Weights of a small class-conditioned image flow-matching model.
Data: 195000 training examples, 29.0 epochs.
Rows from block 8 of a small class-conditioned image flow-matching model, named by matrix and row number. Rows with one number belong to one channel. Each number is 128 + 32 x the weight over its row's rms, rounded and kept within 0 to 255. All counts start at 0.
After each channel's rows are labels from the 100 images, of 14848 (inputs lightly noised), where the channel reaches its highest value: "colour at peak" is the nearest of a few named colours to the mean colour under the peak. Only what is clearly more common there than usual is listed. The data: photos of arthropod specimens (BIOSCAN-5M). In brackets: how many of the 100, against the usual share in percent.
# convs0: first 3x3 conv (model.decb.0.0.convs.0.weight, 128x256x3x3, each kernel summed), inputs 0-127
# convs1: second 3x3 conv (model.decb.0.0.convs.1.weight, 128x128x3x3, transposed, each kernel summed), outputs 0-127

convs0.28 [134 162  66 112 140 110  65  99  87 136 102 138 132 128  99  83 101 169  85 143 131 167 136 155  61 115 129 113  85 142 155 113 121 131 167 153 107 162  84 132 111 151 120 128 110  78 118  56 120 129 159 157 131 117  27 155 140  93 157 124 171 186 151 112 180 104 162  91  83 128 179 122 168 117 132 120  92 150 151  49 193 162  94 114  79 182 125 173 153  93 102 137 163 137 124 148  93 147 181 123 146 162 135 146 115  95 178 115 125 175 160 137  81  47  95 146 145 201 120 143 189 134 127  59 163 185 144 164]
convs1.28 [103  89 217 100  97  42 167  99 119 112 138 123 139 125 109 172 110 144 122  52 179 123 108 130 155 131  98 164  73 163 115 180 143  90 102  89 146  75 161 110 157 104 123 159 151 170 151 109 106 173 114  38 167  90 167 124 161  79 124 113  81 119 138 131 109 146 147 112 165 117 125 181 139 142 145 136 115 156 158 176 117 170 137 102  60 148 165 101 127 106 118 103 110 172  99 116 145 116 132  96 110 111 179 112 120 137  71 150 102  81 138 112 194 130 149 130 126  95  95 110 101 175 127 160 107 103 174 135]
colour at peak: white (62 vs 31.5)

convs0.62 [139  97 173 110 137 105 163  71 165  99 178 130 134 110 119 173 142 137 103 177 111 145 106 172  22 128  72 170 104 193 163 124 139 110 163 145 139  91 135 131 152 169 138 134 105 195 148 140 129 134 176 130 113 135 106 135  92 117 120  12 147  96 182  91 132 122  64 176 120  96 125 150 132 148  93 145 147 144 154 138 110 144 164  88 167 163  68 142 112 141  88 160 160 109  74 144  82 158 101 185 128 123 148 192 110 134 147 111 155 134 143 103 113  68  67 174 164 171 122 101 104 120 124 121 121 158 171 138]
convs1.62 [118 111 163 133 127 134 136 189 130  69 131  73 108 146 157 127 105 142 114 172 106 146 111 153 117 112 121 131 155 129 107 138  62 151 110 164 110  81 147 128  99 117 126 150  95 127 140 101  88 196 149  91  99 146 108 101  77  94 128  77 122  97 119 129 164  89  48 118 183  51 144 131  84 160 147 101 197 122 122 123 148 124 100 152 165 141 103  74 103 146 189 110 172 144 109  44 189 122 140 136 134 123 149 131 113  92 108 125 101 149 138 174 185 196  80 154 145 116 151 204 176 143 130 124 137 162 130 106]
colour at peak: grey (32 vs 8.1)

convs0.12 [137  88  64 133  70 102 147 156  90 140 127  88 171 156 141 121  89 132 157  93   0 134 128 149 123 164 194 134 112 127  83 119 144 146 104 134 157 114 139 167 121 136 145 126 141 109 169 153 166 139 155 110 126 120 124 108 171 119 133 113 122  97 139 146 126 127 104  81 134 105 159 187 158 108 129 101 159 122 123 160 125 117  76 114  97 120  99 157 110 102 170 144 131 136 126  91 152 119  96 116  79 105 141 167  77 170 151 166  81 176 130 168 107 141 105 111 158 125 104 167 105 131  88 113 166 130 145 112]
convs1.12 [142  98 163 102 151  92 189 172 179  94 143 125 126  93 111 126 108 107 123  99 145  70 130 152 132 138 158 175 130 125 134  34 121  79 198 160 123 148 101 140  75 121  80 115 136 113  86 121 100  93 155 173 117 134 130 124 110 117 152 130  76  96  61 103 120 113 124 106 127  92 132 198 142 144  82 138 101 122 147 116 149  73 106 139  87 113 145 123 115 143 100  74 111 125  91 142 129 101 122 177 191 107 161 104 167 132 132 148 176 125 163 119  95  92 129 129 131 141 148 171  91 129  73 103 125  99 195 238]
colour at peak: brown (26 vs 2.9)

convs0.0 [131 183 154  84 129 106 163 100 123  81 134 136 120  77 142  85 187  84 164 136 188  97  91 110 148  93  50 101 159  99 141  87  98 171 141 130 155  83 120 122 139 144 136 112  94 118  55 100  82 147  86 141 131 112  87 120 135 147  98 145 102 114 101 124 115  95 130 144 123  83  63 123 135 120  95  81 133 127 114 121 125 138 107 150 129 132  80  99 156 119 144 129 134 110  38 128 156 111 121 116 133 130  98 140  83 147 139 146  82  68 132 126  90 111 164 122 108 151 142 119 104 150 145  54 102 106  94 104]
convs1.0 [117 154 108 138 117 129 127 135 209 104 120 131 115 150 105 130 219 152 179 145 177 149 133 125  93 103  85 178 138 157 193 101 118 134 170 116 141  86 131  82 119  79 131 132 138  91 164 172 113 172 137 182 118  75 149 137 118 130 133 153 171 140 114  77 143 169 103 137 120 115 107 158 166 139 126  78 158 169 137  48 179 163 122 153  80 133  66  76 134 134  85 122 205 100  58 149  84 139 112 123 176 134 127 166  87 127 153 136 157 125  99 141  65 124 144 103 151 166  97  80 114 122 156 115 139 148 113 124]
colour at peak: grey (43 vs 8.1)

convs0.110 [105 164 159 132 106 105 135 128 140 140 131 210  75 116 125  97 200 143 188 139  98 140 126 145 151  88 153  76 126 166 152  82 116 109 126 138 129 132 135 129 118 166 135 130 133 136 200 107  98 148  69 159 132 108 110 131 106 146  90 112 114 113 104 118 181 107 125 164 148 138 160 133 158 144  96 108 114 100 152 159  70 122  92 163 119 165 144  76  39 117 118 124 137 150 102  94 118 161 107 141 148 150 146 175 104 152 123 117 116 109 124 133 168  90 152 155 134 113 180 118 142  96 207 134 122 107 100  88]
convs1.110 [129 114 169 168  98 135 103  64 136 150  74  60 111  91  76 195 133  95  97 120 117 112 127 123 118 125 173  88 160 106 103 172 128  62 139 139 148 174 112 131 125 126 174  84 164 127  96  89 161 138 173 122 194 219 155 130  88  94  88 132 100 166 153 189 166 133 136 147 105 136  94 134 142 171 120  97 169 108  96 175 156 106 133 136 168 167 145  98 137 139 133  55 163 155 151 112 113 148 114 126 117  84 139 118 118  96 132  94 117 109 154  78 125 117 117 134 128 175  68 194 156 168 135 170 132 131  81 135]
colour at peak: white (89 vs 31.5)

convs0.88 [180 133 144 133 181 173 109 127 165 153 139 185 132 151 116  27 169 123 119 166 142 158 127 103 146  94 136 136 171 136 109  61 143  82 145 146  97 162 145 121 147   2 178 119 163 119  80  92 130 124 124 158 131 171 129 186 113 108 146 181 133 136  93 166 122  90 105  88 141 105 106 129 107 120 153  96 140  83 100 112  10 113 136 148 198 139 237  90 170 152 189 121 138 122 100  96  71 138 176 140 102  85  69 124 144 170 107 100 135 167 134  61 126 100 144 137 108 128  95  60 153 142 162  99 161 129 153 139]
convs1.88 [144  96  72 127 119 166  73 106 113 133 160 100 139  86  92 142 210 107  83 125 101  95 103 139  76 126 127 111 146 101 161 145 123 124 172 243  86 117 125 135 154 125 130 123 108  79 108 115  83 130 127 194 132 114 107 111 115 103  66 148 156 155 125 131  71 125 124 142 101 220 154 142 132 123 142 179 118 153 119  95 100 128 170 222 142  77  87 158 101 181 133 174 145 125 134 120 106 116 134 123 104 200 138 145 140 132 105 108 129 131 150 119 109 126 131  53 131 179 118 115 138 146 133  73 146 141 130  91]
colour at peak: grey (57 vs 8.1); brown (31 vs 2.9)

convs0.111 [135 103 146 106 191 101 123  92 120 129 121 155 174 136  96 139  99 171 108  91 136 100 177 168  52 155 140 108 122 165 112 147 150 160 114 138 146 134 126 111  97 163 135 144 112 149 106 116 119  99 152 145  86 121 123 191 130 146 183 108 134 184 154 127  87 116 149  62 120  87 155 146 170  83 146 154 100 133 142 126 166 134 105 103  66 177 129 131 147 148  94 157 176 128 123 149 152 169 170 164 108 113 170 152  99 153 122 142 128 146 117  28  61  66  88 160 170 117 118 113 148 143 143  56 108 198 197 191]
convs1.111 [147 122 197 114 149 154 124 115 142 103 143 119 124 104 138 200 104 155 112  82 102 148 114 125 137 213 117 124 137 123 153 180  84 120 126  99 152 159 112 155 132 100 109  90 115 175 138 123 141 152 172 107 158 156 174 104 158 121 169 130 161  85 139  92 137 110 104 168 216 120  61  77  89  79  71 157 112 137 133 206 180 118 129  92 144 146 129 102 154  59 142 157 109 122  89 161 149 131 104 147  95  96 211 118 189 116 126  86  82 136 132 150 142 129  89 100  93 132 100 155 174 157  92 135 143 144 132 163]
colour at peak: white (80 vs 31.5)

convs0.7 [122 126 177 139  48 123  76 155 112 164 141 100  66  71 102 164 102 101 104  96 105  64 123  64 141 128  93 110 117  60 123 145 119  81 140 132  95 127  84  89 171 116 114 148 107 122 135  88 103 132 153 132  87 122 162 148 163  86 134  76 144 176  62 150  65 158  82  53 130 101 203  79 145 124 113 106 134 169 131 143 163 143 199 133 118 201 113 161 122 101 129 113  98 177 192 136 127 127 135 136 144 122 137 144 146 150 185  85 117 136 149 147  78 120 150  94 167 140 184  98 158 148 169  54 124 144 173 127]
convs1.7 [141 124 103 188 128 129 154  86 139 146  91  79 157 101  99 136 136  44 146 107 147 106 112 101 104 160 100 162 176  46  79  94 110 145 165 147 175  61 126 113  86 132 126 138 111  81 160 119 134 116  93 169 138 107 133  56  96 113 141 111  64 136 131 179 124 145 145 124  58 140 147 115 130  92 110 148 103 158 179  40 135  93 111 225 128  88 134 158 123  88  99 101 132 188 136 106  90 125 130 148 153 115  99 104  95 118 156 164 123 116 118 124  63 144 116 108 128 131 140 106 125 143 143 147  80 114 129  81]
colour at peak: grey (49 vs 8.1)

convs0.42 [102 131 123 101  65 137 148 144  89 116 115 104 111 127 153 110 100 141 158 129 153 105 108 131 114 105 144 144 128 124  94 124 153  95 116 175 109 141 161 110 114  51 104 120  96 127 116 177 151 132 147  76 117 132 128 121 148 135 127 127 119  84 135 151  95 156  80 101 135 114 111 166 109 101 141 140 124  76 107 145 109 144 126 142 152 159  92 126 117 140 162 107 125 127 158 115  55 116  93 131 103 122 136 138 135 164 123 101 111 143 132 117 179 177 194  80 167  90 127 136 132  64 130 180 124 104 123  94]
convs1.42 [ 97 160 163 148 158 180  97 149 162 132 109 144  96 154 137  73 148 148 114 118 155 171 148  69 137 116 133 136 118 110 146 201 208  87 140 169 136 119 109 106 107 133 149 180 114 172 189 189 133 139  75  94 117 119 124 122 165  87  81 134 150 101  92 122 108  85 105 124 160 147 150 148 187 126 157  80 166 166 188 164 124  55  98  86 167 109 127 105 137 145  52 119 137  93 140 152 194 139  91 114 112 145  87 133  86 140 113 166 126 173 137 111 124 106 170 113 104 147  79 119 128 148 158 160 179  96  94 135]
colour at peak: grey (27 vs 8.1)

convs0.6 [183 118 130 157 148 143 164  94 147 130 157 110 127 183 110 206 104  88 102 118  73 107 107  71 195  94 106 140 148 145  99 143 162  94 100 157 101  91 144 131 184  84 120  79 156 170  77  85 199 127 171  59 139 135 164 105 154 145 172 182 173 169  85  93 137 154  69 129 113 125 120 137  92 176  95 171 105 173  62 159  85 114 146 155 146 119 132 140  92 142 180  72  77 117 135 115  94 131 120  66  72 113  99  79 163 135 130 104 126  95 115 166 144 217 142 124 161 134 107  99 119 105  97  95 113 103 168  86]
convs1.6 [130 126 148 149 128 160 127 138 150 141  98 125  81 123 126 158 167 143 106 180 166  67 141 165 172  86 138 114 154 121 130 133 156 147 150 219 108 134  96  89 131 162 112 101 148 129 192  90 126 109 135 203 156 126 160 166 121 109 103  85  92 142  57  90 116  82 104 118  94 211 180 165  98 197 134 130 129 138 115  92 138 153 122 124 101  61 125 133 165 167  88  81 140 192 139 146 119 150 132 140 110 126 148 128  85 165  85 148  95 135 183 108 127 174 122 188 125 155  92 100 141 172 139  81 167 113 140 103]
colour at peak: white (85 vs 31.5)

convs0.107 [152  82 122 139 176 119 110 116 120 145  91 159 152 125 171  45  72 134 141  84 139 120 136 140  81  94 134 117  85  95 159 157  50 127 107 117 180 114 127  90  43 145 137 142  70 207 162 137 130 153 144 126 101 119 162 164 117 139 163   0 131 129 109 123  80  90 166 175 120 140 109 101 124 125 149  99 152  79  92 126 145 150 107  92  72 123 182 135 172  94 133 112 140 168 102 104  98 115 131 126  63 130  93 114 119  96 120 146  98  79 165 128 115 108 116  99  85 108 116  89 177 107  86 134 180 138 102  98]
convs1.107 [155 122 159 134 155 119 134 133 107 162 164 164 144 110 161 117 168  94 180  75 161 148 101 175 154 153 166  76 131 107  93 144 114 116 149 122 125 121 197 120 137 143 120 166 129 145 110 114 161 194 153 116 166 207  26 124 149 151 146 133 199 162 142 133 124 166 103 125 144 130 139 123 160 179 138 156  93  96  62 196 118  37 166 138 119  92 159 181 150 161  94  98 111 121 132 115 131 118 151 116 181 138 121 131 145 116 115 142 136 172 123  89  51  90 149 102 128 140 169 141 138 126  88 157 111 153  89  98]
colour at peak: grey (27 vs 8.1)

convs0.83 [107  90 141 153 130 147 116  91 182 120 128 168  90  52 148 100 151  67 142 120 113 158 133  84 221  69 131 117 148 140 120 114 126 117 125 103 125 130 114 117 115 158 153 101 135 118  96 103 111 112 159 134 126 130 114 159 103 143  99 115 105 132 121 115 110  92 102 149 111 124 143  60 206  84 116 100  93 176  82 130 127 123 130 164 185 133 163 152  88 103  98 118 115 172 102 103 105 119 152 160 100 129  80 139 126  95 114 107 124 117 127 100 196 116  63  44  83 127 105  95 141 133 122 110  66 112 102 108]
convs1.83 [157 129 110 130  92 119 150 128 138 156 155 153 115 106  80 104 120 121 120 167 157 116 118 104 126 169 181 164 153 119 136  73 152  85 206 120 101  74 105 127 157 104 167 118 100 150 119 112 128 127 130 173 149 118 129 125 118 164 161 108 111 217 137  53 105 160 143 143  60 156 169 157 132 165  85 119 128 157 126  87 177 138 116 221 172 134 153 107 111 124 108 133 110 123 109 143  67 121 126 140 171 133 129 151 108 106 131 176 196 116 114 103  58 129  85 146 181 157  80 142  86 170 151 141 150 152 172 199]
colour at peak: grey (54 vs 8.1)