python train.py --conditioning="class" --objective="flow_matching" --cond_dim=128 --targets=["order"] --num_classes=18 --hidden_act="silu" --widths=[64, 128, 192] --blocks_per_level=2 --optimizer="adamw" --learning_rate=0.0016 --beta2=0.999 --lr_schedule="cosine"
Rows from block 2, named by matrix and row number. Rows with one number belong to one channel. Each number is 128 + 24 x the weight over its row's rms, rounded and kept within 0 to 255. All counts start at 0. After the name is the row's rms in percent of the matrix's.
# convs0: first 3x3 conv (model.enc.1.0.convs.0.weight, 128x128x3x3), inputs 15-29, a 3x3 kernel for each
# convs1: second 3x3 conv (model.enc.1.0.convs.1.weight, 128x128x3x3, transposed), outputs 15-29, a 3x3 kernel for each
convs0.27 088 [145 134 123 142 134 122 147 150 155 133 125 127 117 122 134 126 134 131 144 157 167 197 136 129 168 119 187 130 113  90 131 113 139 175 143  75 164 142  75 148  97 100 113  96 153 120 145 106 119 133 141 113 116 154 125 134 142 135 157 153 160 139 133 127 143 122 118 124 111 121 113 135 166 181 171 166 161 171 152 140 166 159 129 145 147 129 154 146 139 138 105 121 185  95 128 177 124 106 135 121 151 158 119 117 135 112 121 115 157 154 123 158 139 109 156 132 121 140 131 137 170 118 137 145  98 156 140 126 134 124 110 142 124 128 130]
convs1.27 082 [182 141 128 160 133 112 145 147 166 101 107  69 114 110  91 135 126 107 141 139 110 147 153  82  51  94  84 150 135 116 138 100 139 135 144 163 139 110 125 141 166 131 151 182 124 161 133 126 141 131 110 151 101  78 126 138  95 102  96  99 107  89 116 107  95 169 132  83 123  97  71 132 138 128 137 157 122 110 143 175 138  98 136 177  87 100 160 106  99  79 146 104 126 122 135 117 131 106 138 109 149 117 143 171 139 143 160 151 142 115 134 137  86 140  97  61 127 136 105 134  95 101 153 116 130 163  98  95 141 104 106 136  79 116 100]
convs0.28 117 [114 155 120 139 100 112 130 123 143 131 128 113 130 131  83 140 128 101 118 146  82 125   0 106 127 101 115 146 124 133 122 155 183 131 158 121 141 109 102 130 107 124 106 110 147 121 135 140 150 133  22 146  99 105 161 165 150 143 150 138 123 173 178 110 137 148 148 201 166 149 148 141 135 139 117 126  94 107 130 150 114 120 100  92 103  65  87 110 160 189 123 156 154 125 129 153 124 131 135 116 103 106 124 173 137 125 161 118 128 125 137 123 128 163 142 149 131 119 124 117 139  80 127 153 102 113 123 130 110 155 143 129 130 129 175]
convs1.28 124 [158 142 102 168 120 114 150 111 116 141 107 123 128 125 143 143 135 138 144 118 146 157   0 175 126 196 124 126 113 125 141 124 151 114 107 127 138 122 124 100  82 124  96  99 113 144 121 140  88 139 150 123 129 106 142 143  96 135 156 116 102 122  72 100 137 143 153 132 120 107 124 155 143 140  92 120 116 114 112 138 112  96 106 139 135 138 128 163 119 151 114 152 113 158 144 107 152 153 107 112 171 149 125 172 170 124 128 140 113 136 115 136 166 117 107 142 122 157 142 137 108 110 140 157 136 156 136 112 108 152 106  76 152 148 102]
convs0.29 111 [ 98 140 133 118 132 123 126 121 139 119 123 118 119 116 125 130 133 126 123 117 102 120  11 123 105 120 125 130 145 139 137 201 136 138 154 153 134  88  75  94  82 144  91 149 129 102  94  76 138   6 118  99  80 147 169 173 131 159 167 149 141 127 138 104 113 175 178  63 150 168 149 170 144 178 105 127  72 156 117 149 124 140 108 116  98 127 118 107 134  98 106 147 124 117 117 118 140 141 127 125 126 147 128 119 130 126 149 139 155 122 135 124 149 183 130 118 169 123 120 119 164  94 157 145 103 110 115 115 139 141 122 117 139 129 126]
convs1.29 107 [161 152 132 135 139 154 121 130 134 131 161 102 137 171 101 135 116 132 115 157 144 157 160 128 142 126  62  92 171 110 149 171 157 122 149 117  95  95 120 129  55 161 111 125 121 148 131 143 122 105 168 109 146  90 134 115 121 106 132 113 122 140 135 117 134 120  97 124 156 135 115 145 118 127 110 135 119 117 118 133 128 161 191 148 133 111 148 107 114 182 150  99 142 142 135 118 133 165 114 151 117 133 149 158 136 117 117 122 123 149 125 131 113 153 129 133 121 120 157 124 106  53 147 137 160 144 124 115 110 151 103 132  65 122 178]
convs0.30 111 [120 144 130 117  68 131 121 131 123 126 113 121 130 132 121 135 116 107 116 149 144 123 128 129 136 116 118 115 115 114 117  11  66 128 139 105 111 155 159 122  93 107 144 128 127 130  95 144 132  90 140 118 152 151 128 126 152 126  58 139 132 141 147 151 134 120 108 134  70 136 117 151 146 116 147 137  97 136 131 149 156 147 149 111 170 161  79 125 133  89 125 103 121 143  72 111 131 145 138 119 108 123 145 148 148 141 151 147 139 147 121 137 148  10 145 159 131 110 137 130 127 178  55 114 127 110 111 144 140 125 126  82 113 139 127]
convs1.30 110 [128 111 153 157 116 169 149 143 143 125 100 143 149 114 120 152 110 137 141 128 128 168 147 148 176 130 126 131 111  83 143   0 159 149 155 102 133 154 129 128 161 127 126 107 102 152 166 108 111 109  99 103 101 160 108  97 144 163 121 140  75 174 136 124  99  92 123 126 103 121 138 119 116 164 118 130 108 132 189  78 146 125 120 157 110 174 149 167 146 132 124 144 134 147 128 105 142 119 121 121  76 125 109 119 129 141 129 125 142 114 135  40 163 115 129 142 125 117 119 114 176 206 126 143 175 119 130 151 148 158 186 140 130 150 154]
convs0.31 106 [129 156 130 108 133 134  78  71 124 111 114 120 121 122 120 131 129 121 145 191 154 132 123 123 118  48 180 154 117 152 156 124  92 141  67  98 133 112  80 129  94  96 148 118 142 135 117 113 117 165 141  98  72 138 113 152 147 115 118 149 137 149 135 141 131 150 137 164 152 148 113 137 138 164 122 125 139 144 162 112 142 136 149 113 164 144  80 139 135 101 131 136 156 161 158 132 119  83 123 120 118 113 125 144 104 123 106  86 149 163 150 142 154 130 143 163 119 115 149 121  94 170 133 102 142 118 114 119 121 130 121 116 123 139 122]
convs1.31 093 [125 155 139  81  90 115  86  90  96 114 163 156 138 147 149 142 146 142 131  78  88 116 122 118 120 173 137  76  98 139  87 162  30 116 115 108 120  93  97 142 137 117 144 133 103 180 135 122 109 116 131 133 108 119  91 107 123  90 132 146 119 150 171 101 131 137 109 146  80  80 160 120 127 117 136 135 119 128 145  97 141 124 132 118 139 119  84 126 158 128 149 134 121 141 103 134 114 111 108 169 172 128 198 143 139 166 153 162 148 142 163  99 108 136  85  75  84 150 108 127  99 134 130 131 147 139 130 128 134 114 124 102  92  97  71]
convs0.32 084 [127 123 128 122 121 120 127 121 128 145 153 150 156 152 154 151 147 147 108 114 127 110 109 109 114 109 103 151 147 107 134 154 159 124 139 143 120 119 132 127 126 142 122 120 134 134 127 126 109 113 144 116 124 134 124 126 127 122 123 134 117 120 122 118 119  99 122 110 108 127 122 129 171 183 169 177 184 181 157 183 174 163 164 160 188 181 170 187 167 174 148 145 143 153 141 147 152 154 145 125 128 124 123 126 121 118 129 124 146 166 159 144 130 139 144 155 158 122 120 121 111 122 124 119 120 110 135 136 128 137 130 140 137 135 139]
convs1.32 054 [122 142 126 132 152 143 154 175 166 135 123 126 144 144 107 110 116 100  78 100 156 115 130 146 125 136 155 173 159 167 123 131 185 166 142 177 125 117 129 150 120 116 162 143 127 130  89 115 120 103 116 146 120 157 161 177 160 146 147 170 132 147 159 138 129 103 146 141 135 127 117 124 121 108 132 142 103 121 160 170 115 149 165 139 150 151 120 128 114  82 159 103  77 150 130 117 168 146 136 110 128 138 111  93 125 105  80 123 142 144 137 151 156 172 129 130 171 137 143 135 147 140 162 147 156 151 100 123 149 133 147 146 140 165 158]
convs0.33 078 [138 142 136 105 103 123 164 130 152 138 148 145 139 152 141 129 141 133 111 106 149  90 121 111 134 188 144 142 149 151  97 165 116 129 109 201 137 168 189 171 156 137 160 147 202 117 134 120 121 118 119 129 158 114 143 140 156 135 169 145 154 118 111 119 114 113 117 117  82 129 128 139 132 183 189 131 134 146 154 162 151 137 148 113 174 160 145 190 183 152 126 146 201 119 175 156 152 127 149 125 134 152 136 125 133 114 129 136 117 154 205  90 103 129 114 106 141 146 138 141 127 110 115 141 139 111 132 141 136 125 122 119 122 138 121]
convs1.33 077 [101  71  73  91  97 131  93 140 135 118 118 122 143 119 120 120 127  91  80 133 155 133 135 188 131 146 159 154 120 134  77 109 120 121 133 167 125 120  96 121 109 123 109 111 121 108 137 145 146  83 135 146 127 114 181 134 116 151 123 122 119 164 161 135 123 142 128 122 103 141  99 147 153 151 158  95 106 136 155 129 176 126 161 145 128 127 114 137 136 107 114 132 123 105 123 107 128 112 119 111 110 106 129 122  85 145 119 123 153 145 137 126 181 158 140 152 138 127  93  71 147 128 152  75 163 146  97 122 111  98 144 163  99 147 138]
convs0.34 089 [124  84  92 113  55  82 135 122 101  98 131  87 120 149 115 103 133 102  81 142 109 119 100  85 134 102  70 115 112 135 120 137 151  74 153 143 150 161 167 121 141 127 134 131 131 162 132 150 143 175  63 138 178 117 115 116 114 103 124 121 103 177 148 139 160 148 118 130 142 112 139 123 162 168 127 184 158  66 132 177 124 156 178 147 161 148 120 133 100 104 103 105 124 104 103 137 110 102 122 141 136 133 143 126 121 121 118 105 123 132 139 113 114 134 141 106 122  73 123 160 120 128 134 131 126 120 133 146 135 139 137 136 121 122 124]
convs1.34 100 [110 102 101  93 129 118 112 106 103 168 140 144 162 111 127 170 144 151 129 111 120 124 132 112 156  96 117 145 137 154 132 133 160  98 116 160 105 164 156 126 139 148 120 116 107 136 100  78 157 104  80 147 128  84  90  88 125 144 128 128 166 142 131  91 118 109 111 125 151 124 117 119 138 111 106 168 117 109 124 115 119 201 158 111 165 131 112 111  99 112 135 157 111 127 150 113 135 118 143 156 145 126 126 134 134 104 118 151 121 129  79 124 123 127 115 132 148 138 136 123 166 138 129  95 107 137 158 188 126 141 155 121 129 153 138]
convs0.35 098 [128 129 136 107 106 125 102 106 109 121 131  85 131 151 111  95 111  96 103 142 105 132  91 117 145 126 135 103 127 113 140 142 148 115 137 104 106 149 172 144 155 118 146 103 128 137 137 157 172 152 135 141 105 133  96  93 131  84 105 157 135 142 144 116 160 144 103 139 111 118  84 138 122 135 131 151 163 139 148 109 122 129 168 162 106 140 133 137 108 112 133 130 123 169 124 141 143 112 110 114 114 112 110 138 128 114 101 113 156 136 164 118 192 154 124 133 124 104 110 149 122 140 167 102 151 115 114 132 127 125 148 132 121 122 135]
convs1.35 101 [129 145 135 135 155 128 149 137 111 186 157 169 157 105 133 169 120 162 112 136 144 115 158 114 158 114 123 140 111 127 114 142 139  82 161 120 149 158 151 137 159 116 172 129 113 136 155 121 155  91 121 140 105  84 108 112 126 122 161 137 136 128 138  97  90 102 110 114 124 139 131 103 130 135 136 137 128 122 132 118 170 147 108  94  93  54  90  91  69  95 130 115 118 116 154 146 116 138 111 143 159 156 125  67 127 112 125 120 106 109 112 171 147 142 161 131 155 103 131 147 131 107 104 129 119 110 138 148 133 149 125 128 132 118 120]
convs0.36 103 [118 113 131 100  77 126 139 126 129 138 137 107 136 136 108  78  88  70 129 117 153 141 151 156 183 198 119 118 129 139  97 141 136 131 118 175 142 127 156 132 111 144 160 155 160  98 107 125 104 129 164 123 185 158 147 125  74 122 123 131 110 117 115 136 139 149 118 128 141 132 125 143 137 147 104 163 177 114 165 148 179 141 168 127 170 170 124 145 141 159 118 137 162 125 153 158 122 135 171 101 122 108 114 122 117 107 106 107 161 172 159 135 124 117 133 110 144 134 118 122 118 136 121 123 146 112 149 141 125 134 129 130  97 108 119]
convs1.36 119 [136 126  69 105 141 119  94 113 115 142 169 137 129 142 130 106 125 101 106 182 121 141 146 124 153 123 108 106 135 194 102 115 170  81 137 173 129 136  91 155 145 119 147 129  80 153 143 131 115 107 118 137 140 160 112  96 130 142 115 105 132 127 116 138 125 127 124 124 117 150 159 117 112 111  95 158 117  86 187 154 143 142 157 152 122 131 103  91  82 109 125 164 142 145 136 118 116 134  98 145 141 144 116 136 137 107 118 168 127 117 138 124 149 142 126 133 130 164 145 149 111 123 146 116  94 108 115 148 132 140 139 105 117 114  85]
convs0.37 101 [ 98  92 123  88 115  99 134 120 144 138 142 123 131 128 123 140 144 130 140 117 120 145 126 143 100 130 144 119 144 112  56 106 177 159  72  69 136 136 134 126 133 136 111 131 132 120 121 128 128  71  80 138  74 171 136 124 132 126 132 100 120 132 117 105 103 109  91 113 135 108  60 139 118 131 139 110 104 128 127 126 138 113  67 157 132  93 133 136 128 129  99  74 136 129  88 120 142  83 150 127 109 131 134  82 118 143 118 124 116 137 130 127 116 133 129 102 115 118 132 114 115 120 116 130  86 118 113 107 141 111 119 127 138 129 140]
convs1.37 106 [ 98 111 120 110  52  84 111  97 105 131 117  98 130 159 133 129 130 122 110 172 100 160 114  69  95  92 150 138  85 163 133 108  88 128 147 133 150 150 101 134 114 121 119 135 120 151 111 132 125 139 166  94 141 164 159 116 152 126  80 105 157 145 154 143 122 139 152 121 137 153 124 107 140 140 146 158 176 166 126 123 142 142 152 178 151 182 185 157 141 129 125  88 147 142 104 143 131  95  99 115 141 146 134 159 149  84 117 152 120 125 125 104  85 167 108  99 146 164 130 108 114 131 150 120 131 157 134 126 150 144 124 152 166 149 147]
convs0.38 096 [ 95  91 108  65  92  85  52  62 104 131 117 108 130 139 124 129 132 120  87 111 162 114  87  85  97 101 124 155 141 111 159  90 158 120 138  60 140 112 142 113 125 104 143 134 117 108 144 199 145 128 131 162 115 129 166 140  78 162 111  94 129 140 136 142 184 142 136 119 142 121 114 173 118 135 137 144  91  96 142 142 134 156 152 106 145  98 105  91 112 134 124 155 124  98 115 103 127 140 134 159 146 170 132 100 170 137 115 115 154 141 113 126 111  89 138 135 120 122 152 155 164 121 120 140 137 104 149 145 153 153 123 111 140 149 146]
convs1.38 104 [124 127 110  71  78  86  93  60  79 157 140 150 127 157 141 138 138 133 152 141 122 173 114 116 151  91 126 120 152 173 183  75 129 126 148 104 119 140 118 133 157 126 119 103 128 136 122 142 160 149 130 117 161 129 131 137 116 147 109 135 157 154 109  96 128 123 144 129 103 142 106 108 111  98  85 126 138 116 135 116 123 153 182 173 118 150 155 127 103 110 130 142 153 180 138 130 135 105 123 131 159 126  83 130 134  76  73 107 154 147 163 132 140 166 111 129 140 154 167 135  76 125 130  63  82 119 191 177 146 158 141 149 123 141 117]